{
  "dataset": "photos of plants and fungi (iNaturalist)",
  "arch": "dit",
  "patch_size": [2, 2],
  "width": 192,
  "momentum": 0.85,
  "orthogonalizer": "newton_schulz_5",
  "steps": 13200,
  "batch_size": 128,
  "warmup_steps": 1320,
  "adamw_weight_decay_other_params": 0.01
}
Rows from block 6 of a small image diffusion model, named by matrix and row number. Rows with one number belong to one neuron. Each number is 128 + 32 x the weight over its row's rms, rounded and kept within 0 to 255. All counts start at 0. Numbers have three digits each.
Before each neuron's rows are labels from the 100 images, of 14976 (inputs lightly noised), where the neuron reaches its highest value: "strongest on" is what is common among them. Only what is clearly more common there than usual is listed. The data: photos of plants and fungi (iNaturalist). In brackets: how many of the 100, against the usual share in percent.
# fc1: MLP up (model.blocks.6.mlp.fc1.weight, 576x192), inputs 128-191
# fc2: MLP down (model.blocks.6.mlp.fc2.weight, 192x576, transposed), outputs 128-191

strongest on: order Asterales (33 vs 11.2); family: Asteraceae (33 vs 10.9)
fc1.502:145111095122136125109163142166060086124149152115088149094107169121119204096121144111173116149215079103176080168158130071115148115053117153105166124094099108096117163161056144117194076144081094
fc2.502:083136127085152110153117149127128112122138113162109169098133118054119055127068041124081125114172040124126100081158134140078101162155139149069120084096126126159120134159183146129196146157096156

strongest on: family: Plantaginaceae (26 vs 2.8); text has "veronica" (26 vs 1.2); text has "speedwell" (26 vs 1.2)
fc1.202:147104162069102138128118147180132081123166114156103191102111123149163092105115129131133147082120125098124069120192135085130168127120072135091103109135124151093109153168094146123128084072157151
fc2.202:078187176172126123146144073151163110180169141108123211182120120156164083069144152132126128166092156197123140102101100145089104111099160101121105119106163155197175141150157100069122167109120170

strongest on: order Lamiales (27 vs 7.4)
fc1.559:142138103123152125172182172133148149153119099131124106131155114082123099141126090131110123156081116176095110120137067104154136132174091109124096140138142196162132151097130179098109109143210162
fc2.559:111134121135100110068123137099075134104137123129114099100163152144157161146127122127126125086142120059077129101167106170114189158109143097171166133133124083104155191147112110128127167138215067

strongest on: order Asterales (30 vs 11.2); family: Asteraceae (29 vs 10.9)
fc1.562:163101110095129089129136173090098110177176142174119193135118077107153119103136164119075137110189108128112142092134129120148104093113251110130118130102104145162119083122088139170097099142124119
fc2.562:097098061163186076138112165119178127119164141092115193126102123127140092165118117141164147081138117105123170160117158123126104125119067153133082183090181149161125167131181105115093119111113087

strongest on: order Asterales (29 vs 11.2); family: Asteraceae (27 vs 10.9)
fc1.285:053109122116106143149102077111115148126118234156153136088097104141107120143102132115159163134177086188157132123141092083106124079126154147057179190171113117113145087146147114124151099079129090
fc2.285:147088162177135133152110125141112117118124034150131146151150072076135150123086172154077103183136103059134129139146106099142148171115143133049126133121116161160108145142122188143178140084182094

strongest on: order Asterales (31 vs 11.2); family: Asteraceae (31 vs 10.9)
fc1.225:114110134108162163094157126125087137146090125168134129115154144167101109114142122155118109073135127146141119107180105114079112220200114134117138128139128058119122121163105095106148159114122093
fc2.225:083110174134149140230105122132208128124091164132151166131088129126090140154148175119142151124171096114162143110114103169144124066146139127088117133135140173149149095155143120162116128133125148

strongest on: order Lamiales (26 vs 7.4)
fc1.390:149129178118117149141151131147127126105127142093169109132143083108132180136087133102044159158116166100084136180118097107163114188127098169005076123116117165117159088173097137079087071179101088
fc2.390:077159194101126152104181128102078138110090081200129114148098103107144111146118108099170146104092161130080129114139100174137177080132158106058154128141161127193100149165136065148071184155083109

strongest on: order Asterales (27 vs 11.2)
fc1.283:165140151074113132139114190176110120120147098140117210125083101129122155113129126098136087095118172131196082060183127110163167061117109101184051123113142122074142096138077137133087066130102153
fc2.283:073153158165154116144134196151078127138157185135118203118148098051117106145138133124118089120074175177150107206200128110119098148154115118162133108129127110118115109122195049116092199149137161

strongest on: order Asterales (43 vs 11.2); family: Asteraceae (42 vs 10.9)
fc1.572:095168130144077098056131149122095081143106123129133198105168121107159144111121121114108111171087067146133143096122127208172109155070075107108074129055200129127127179139112197119143100118121157
fc2.572:146079167095122114109130068116121134120096087153098120165134138124147098077138118108116223123136200092086113111068116158132157178054074145160172127090132094103114101152143180146087117205070085

strongest on: order Asterales (27 vs 11.2); family: Asteraceae (27 vs 10.9)
fc1.385:142093110095116153096148161086145122150073181085136166086095154123111115079070167161100117177074161120108118052121167159121134128181125099118095143130091119091064139146149152087123131103130134
fc2.385:129152122189101147154124099162130115142140142085137144174178141081081105122171123108210150110108165112176106085078119079146117141142087120163157114137128131080131052073085094162094091136107118

strongest on: order Asterales (41 vs 11.2); family: Asteraceae (41 vs 10.9)
fc1.218:140077110115155136104091143139137150105107187106102153123196058155073175118083134082172153133134117142132124171108146125108176117146079170050177118171178137147146135137090120120218093211093110
fc2.218:098110124106149127139130167121132076164073068162130107159077118149175094096121166170103126145160118106091088094170101136160050152138155149062096104112117137167139127139142159134194139202090105