From a checkpoint of a small image diffusion model.
Training: muon at rate 0.002, 13200 steps, batches of 128.
Rows from block 3 of a small image diffusion model, named by matrix and row number. Rows with one number belong to one neuron. Each number is 128 + 32 x the weight over its row's rms, rounded and kept within 0 to 255. All counts start at 0. Numbers have three digits each. After the name is the row's rms in percent of the matrix's.
After each neuron's rows are labels from the 100 images, of 14976 (inputs lightly noised), where the neuron reaches its highest value: "top examples" is what is common among them. Only what is clearly more common there than usual is listed. The data: photos of plants and fungi (iNaturalist). In brackets: how many of the 100, against the usual share in percent.
# fc1: MLP up (model.blocks.3.mlp.fc1.weight, 576x192), inputs 0-47
# fc2: MLP down (model.blocks.3.mlp.fc2.weight, 192x576, transposed), outputs 0-47

fc1.316 119:062085093151095126110141088117066110069077073204117148132158128116177133094173130177123153123083142109127111107142206117141165099105135132204072
fc2.316 132:078069172136176162143130059057118143144101123151131081136160138116143149121102186069104148113208120065190121164123164127133113168162177173160137
top examples: order Asterales (36 vs 11.2); family: Asteraceae (36 vs 10.9)

fc1.148 118:157138145081110154141149123193128131086116094096150146120036151149096063118140122116148200140173127184120083109146166179095093108106201189081180
fc2.148 122:111063146138177133124139113126166124134054118102176108081137138158209110131131136122157128155106148181124133083103128118120118134135217143207116
top examples: order Asterales (27 vs 11.2); family: Asteraceae (27 vs 10.9)

fc1.283 100:096126159110140120154151185130141110143076086127085104122150107096146130126156115132115180193128103150125178115099151161146107116081095118206099
fc2.283 097:143169139093140130138127166136161133103108135075044128155058158082126142147138146143103125158136128143127135119109149123145051109155097123096171
top examples: text has "common" (26 vs 6.4)

fc1.218 104:122113147153118109068080129108144138147135146124155112215113156116168157164102183129115083134105159124134094077129101102125157181161114106145127
fc2.218 075:147104089077142090132167130091129099119123159091134181230172082163086088143211189106103163134135097115124161078149093161187169105103105148142080
top examples: order Asterales (27 vs 11.2); family: Asteraceae (27 vs 10.9)

fc1.428 103:168103157136130133177135223167103093147098150151105141093107131150153136115121134150161161197119095153134148121138156107136090121094108152146069
fc2.428 120:136078140114150101112116172133170082169105094138162182122182125116119255151107170085198122143130157165127137119130143150129089148176130107135069
top examples: order Asterales (30 vs 11.2); family: Asteraceae (30 vs 10.9)

fc1.328 085:156069062152134151108169119165112140077161111151119145130096128064149048123098150165166155187162118139099115125163121192114129101172107074150106
fc2.328 090:179118166126160131168098123190087061183163123153134094109119132061123148075100150111195117126109117133171139178115093118174126182066141133119121
top examples: class Liliopsida (25 vs 9.3)

fc1.23 105:133111113125115121174120138140167123054127155094082139142093106154117141128188075115177090117163090099132158141109085143080115151108097150170118
fc2.23 105:153078126090166135098146146087123084208158145113145182162127129126095180131135190136191105141090126111177118159140178130110154153120179178142165
top examples: order Lamiales (25 vs 7.4)

fc1.462 083:121148181142102114140121154159101109139114115208125138118129131086141130142125072168145099139073092097146199113112147104069117084061125111190089
fc2.462 071:082103048098098159154190153137142144139138138175136111083151132099088189153153102062159169147078158106152077156123153160208165160138175124088102
top examples: order Asterales (28 vs 11.2); family: Asteraceae (28 vs 10.9)

fc1.393 121:109122115115078142134123105131109061169086083181066153072109110091114179102166118091183109129157117117156107136165130064134161116137113140187118
fc2.393 145:080150131071091137130142112139093044161071170183129100116095114097141097124132142171177127106138124146115077111103138178098104135086076088150089
top examples: family: Plantaginaceae (27 vs 2.8); text has "veronica" (26 vs 1.2); text has "speedwell" (26 vs 1.2)

fc1.432 106:088120117121146084122177106130121037133099068153100096153174127105127169149169166130197150085122081130123131101126154100148141146115164111160135
fc2.432 115:132122132150210144163159101148165076146126183118130200148103103138159124128087152134159122149111100198140093134103155131073126084142165117142153
top examples: order Lamiales (38 vs 7.4); text has "veronica" (26 vs 1.2); text has "speedwell" (26 vs 1.2)

fc1.121 111:116108171155143124145168063130176074134164113117116055179118073138083144173136188110111158101084180066122138118115083176109127121177150105102144
fc2.121 131:128156099098124132140090133073085126113186096079081126145163136189171113112148173102111124140123153115162154136099157106107164169077187163134120
top examples: class Liliopsida (25 vs 9.3)

fc1.501 081:088157170132110118059135126113120085135164147148198128133147137094145224134126142142125092154153145143150115175111203130114155067130162119113148
fc2.501 063:145157115133112105111095152107203105135161143115110194115126116152160218120149146106141144134135147148100179149119164136118130194130140156156110
top examples: order Lamiales (31 vs 7.4)

fc1.248 112:145119189107077126131123130162148089062117105123158130166190125144115117171170043178118157125174155134149120114140100128100098108087134122165129
fc2.248 125:145108090096123115118202140170158083155122141111159174086092167129068165170187101119077142109129105089126127165109122148117189108094169102146161
top examples: order Asterales (29 vs 11.2); family: Asteraceae (29 vs 10.9)

fc1.261 100:144117159165114108160156200137113102115171070120213100065156109138017119191152079144122101112130122094099123155172070128117128134178147129127118
fc2.261 093:143119136102146124145060182144150093113118168141174098133121128123172071131034131115062127085165106114151145171085139116120166119190115133154172
top examples: order Ranunculales (27 vs 4)

fc1.355 123:043154121186093138128152111105100091135173078203134122097134136156160133167203156121113137142114141122125076108111112127147150133151188139087123
fc2.355 141:158121152153128126132165160128207121203144134183114165191075114165099189122101224181081128137098077143109166114113092168125147128139127102130129
top examples: order Lamiales (28 vs 7.4)

fc1.259 083:126140143150141072147089120144133132115130174158129115139115160120174148143155142097106142202139143150099178125091199109150096057150125043135113
fc2.259 061:133108114116166136138142156176159161129166085108163149119114071125062140124092177162125134189125154169170068090139166147079096156060144212117139
top examples: order Asterales (29 vs 11.2); family: Asteraceae (29 vs 10.9)

fc1.468 087:070141158176136102114137119119113148134139155190152124104134185135147112167115136147093184108118147128054154085117108073121117126178149120057139
fc2.468 060:171119142061164106133114075135131150124138090153144168153111093157128073161165163174104101101174117136214111070121111122149117107067137134180115
top examples: text has "common" (27 vs 6.4)

fc1.532 107:115115136104088121133142097126131125089120111113131158083100104176159081155161070122092101162138084172154067122113160139094122111133111048138152
fc2.532 117:197142154111121104152180091083164128117158161096148193103124138133102166115184119152084169151107090107117150108177064144085159128079146098137135
top examples: order Asterales (32 vs 11.2)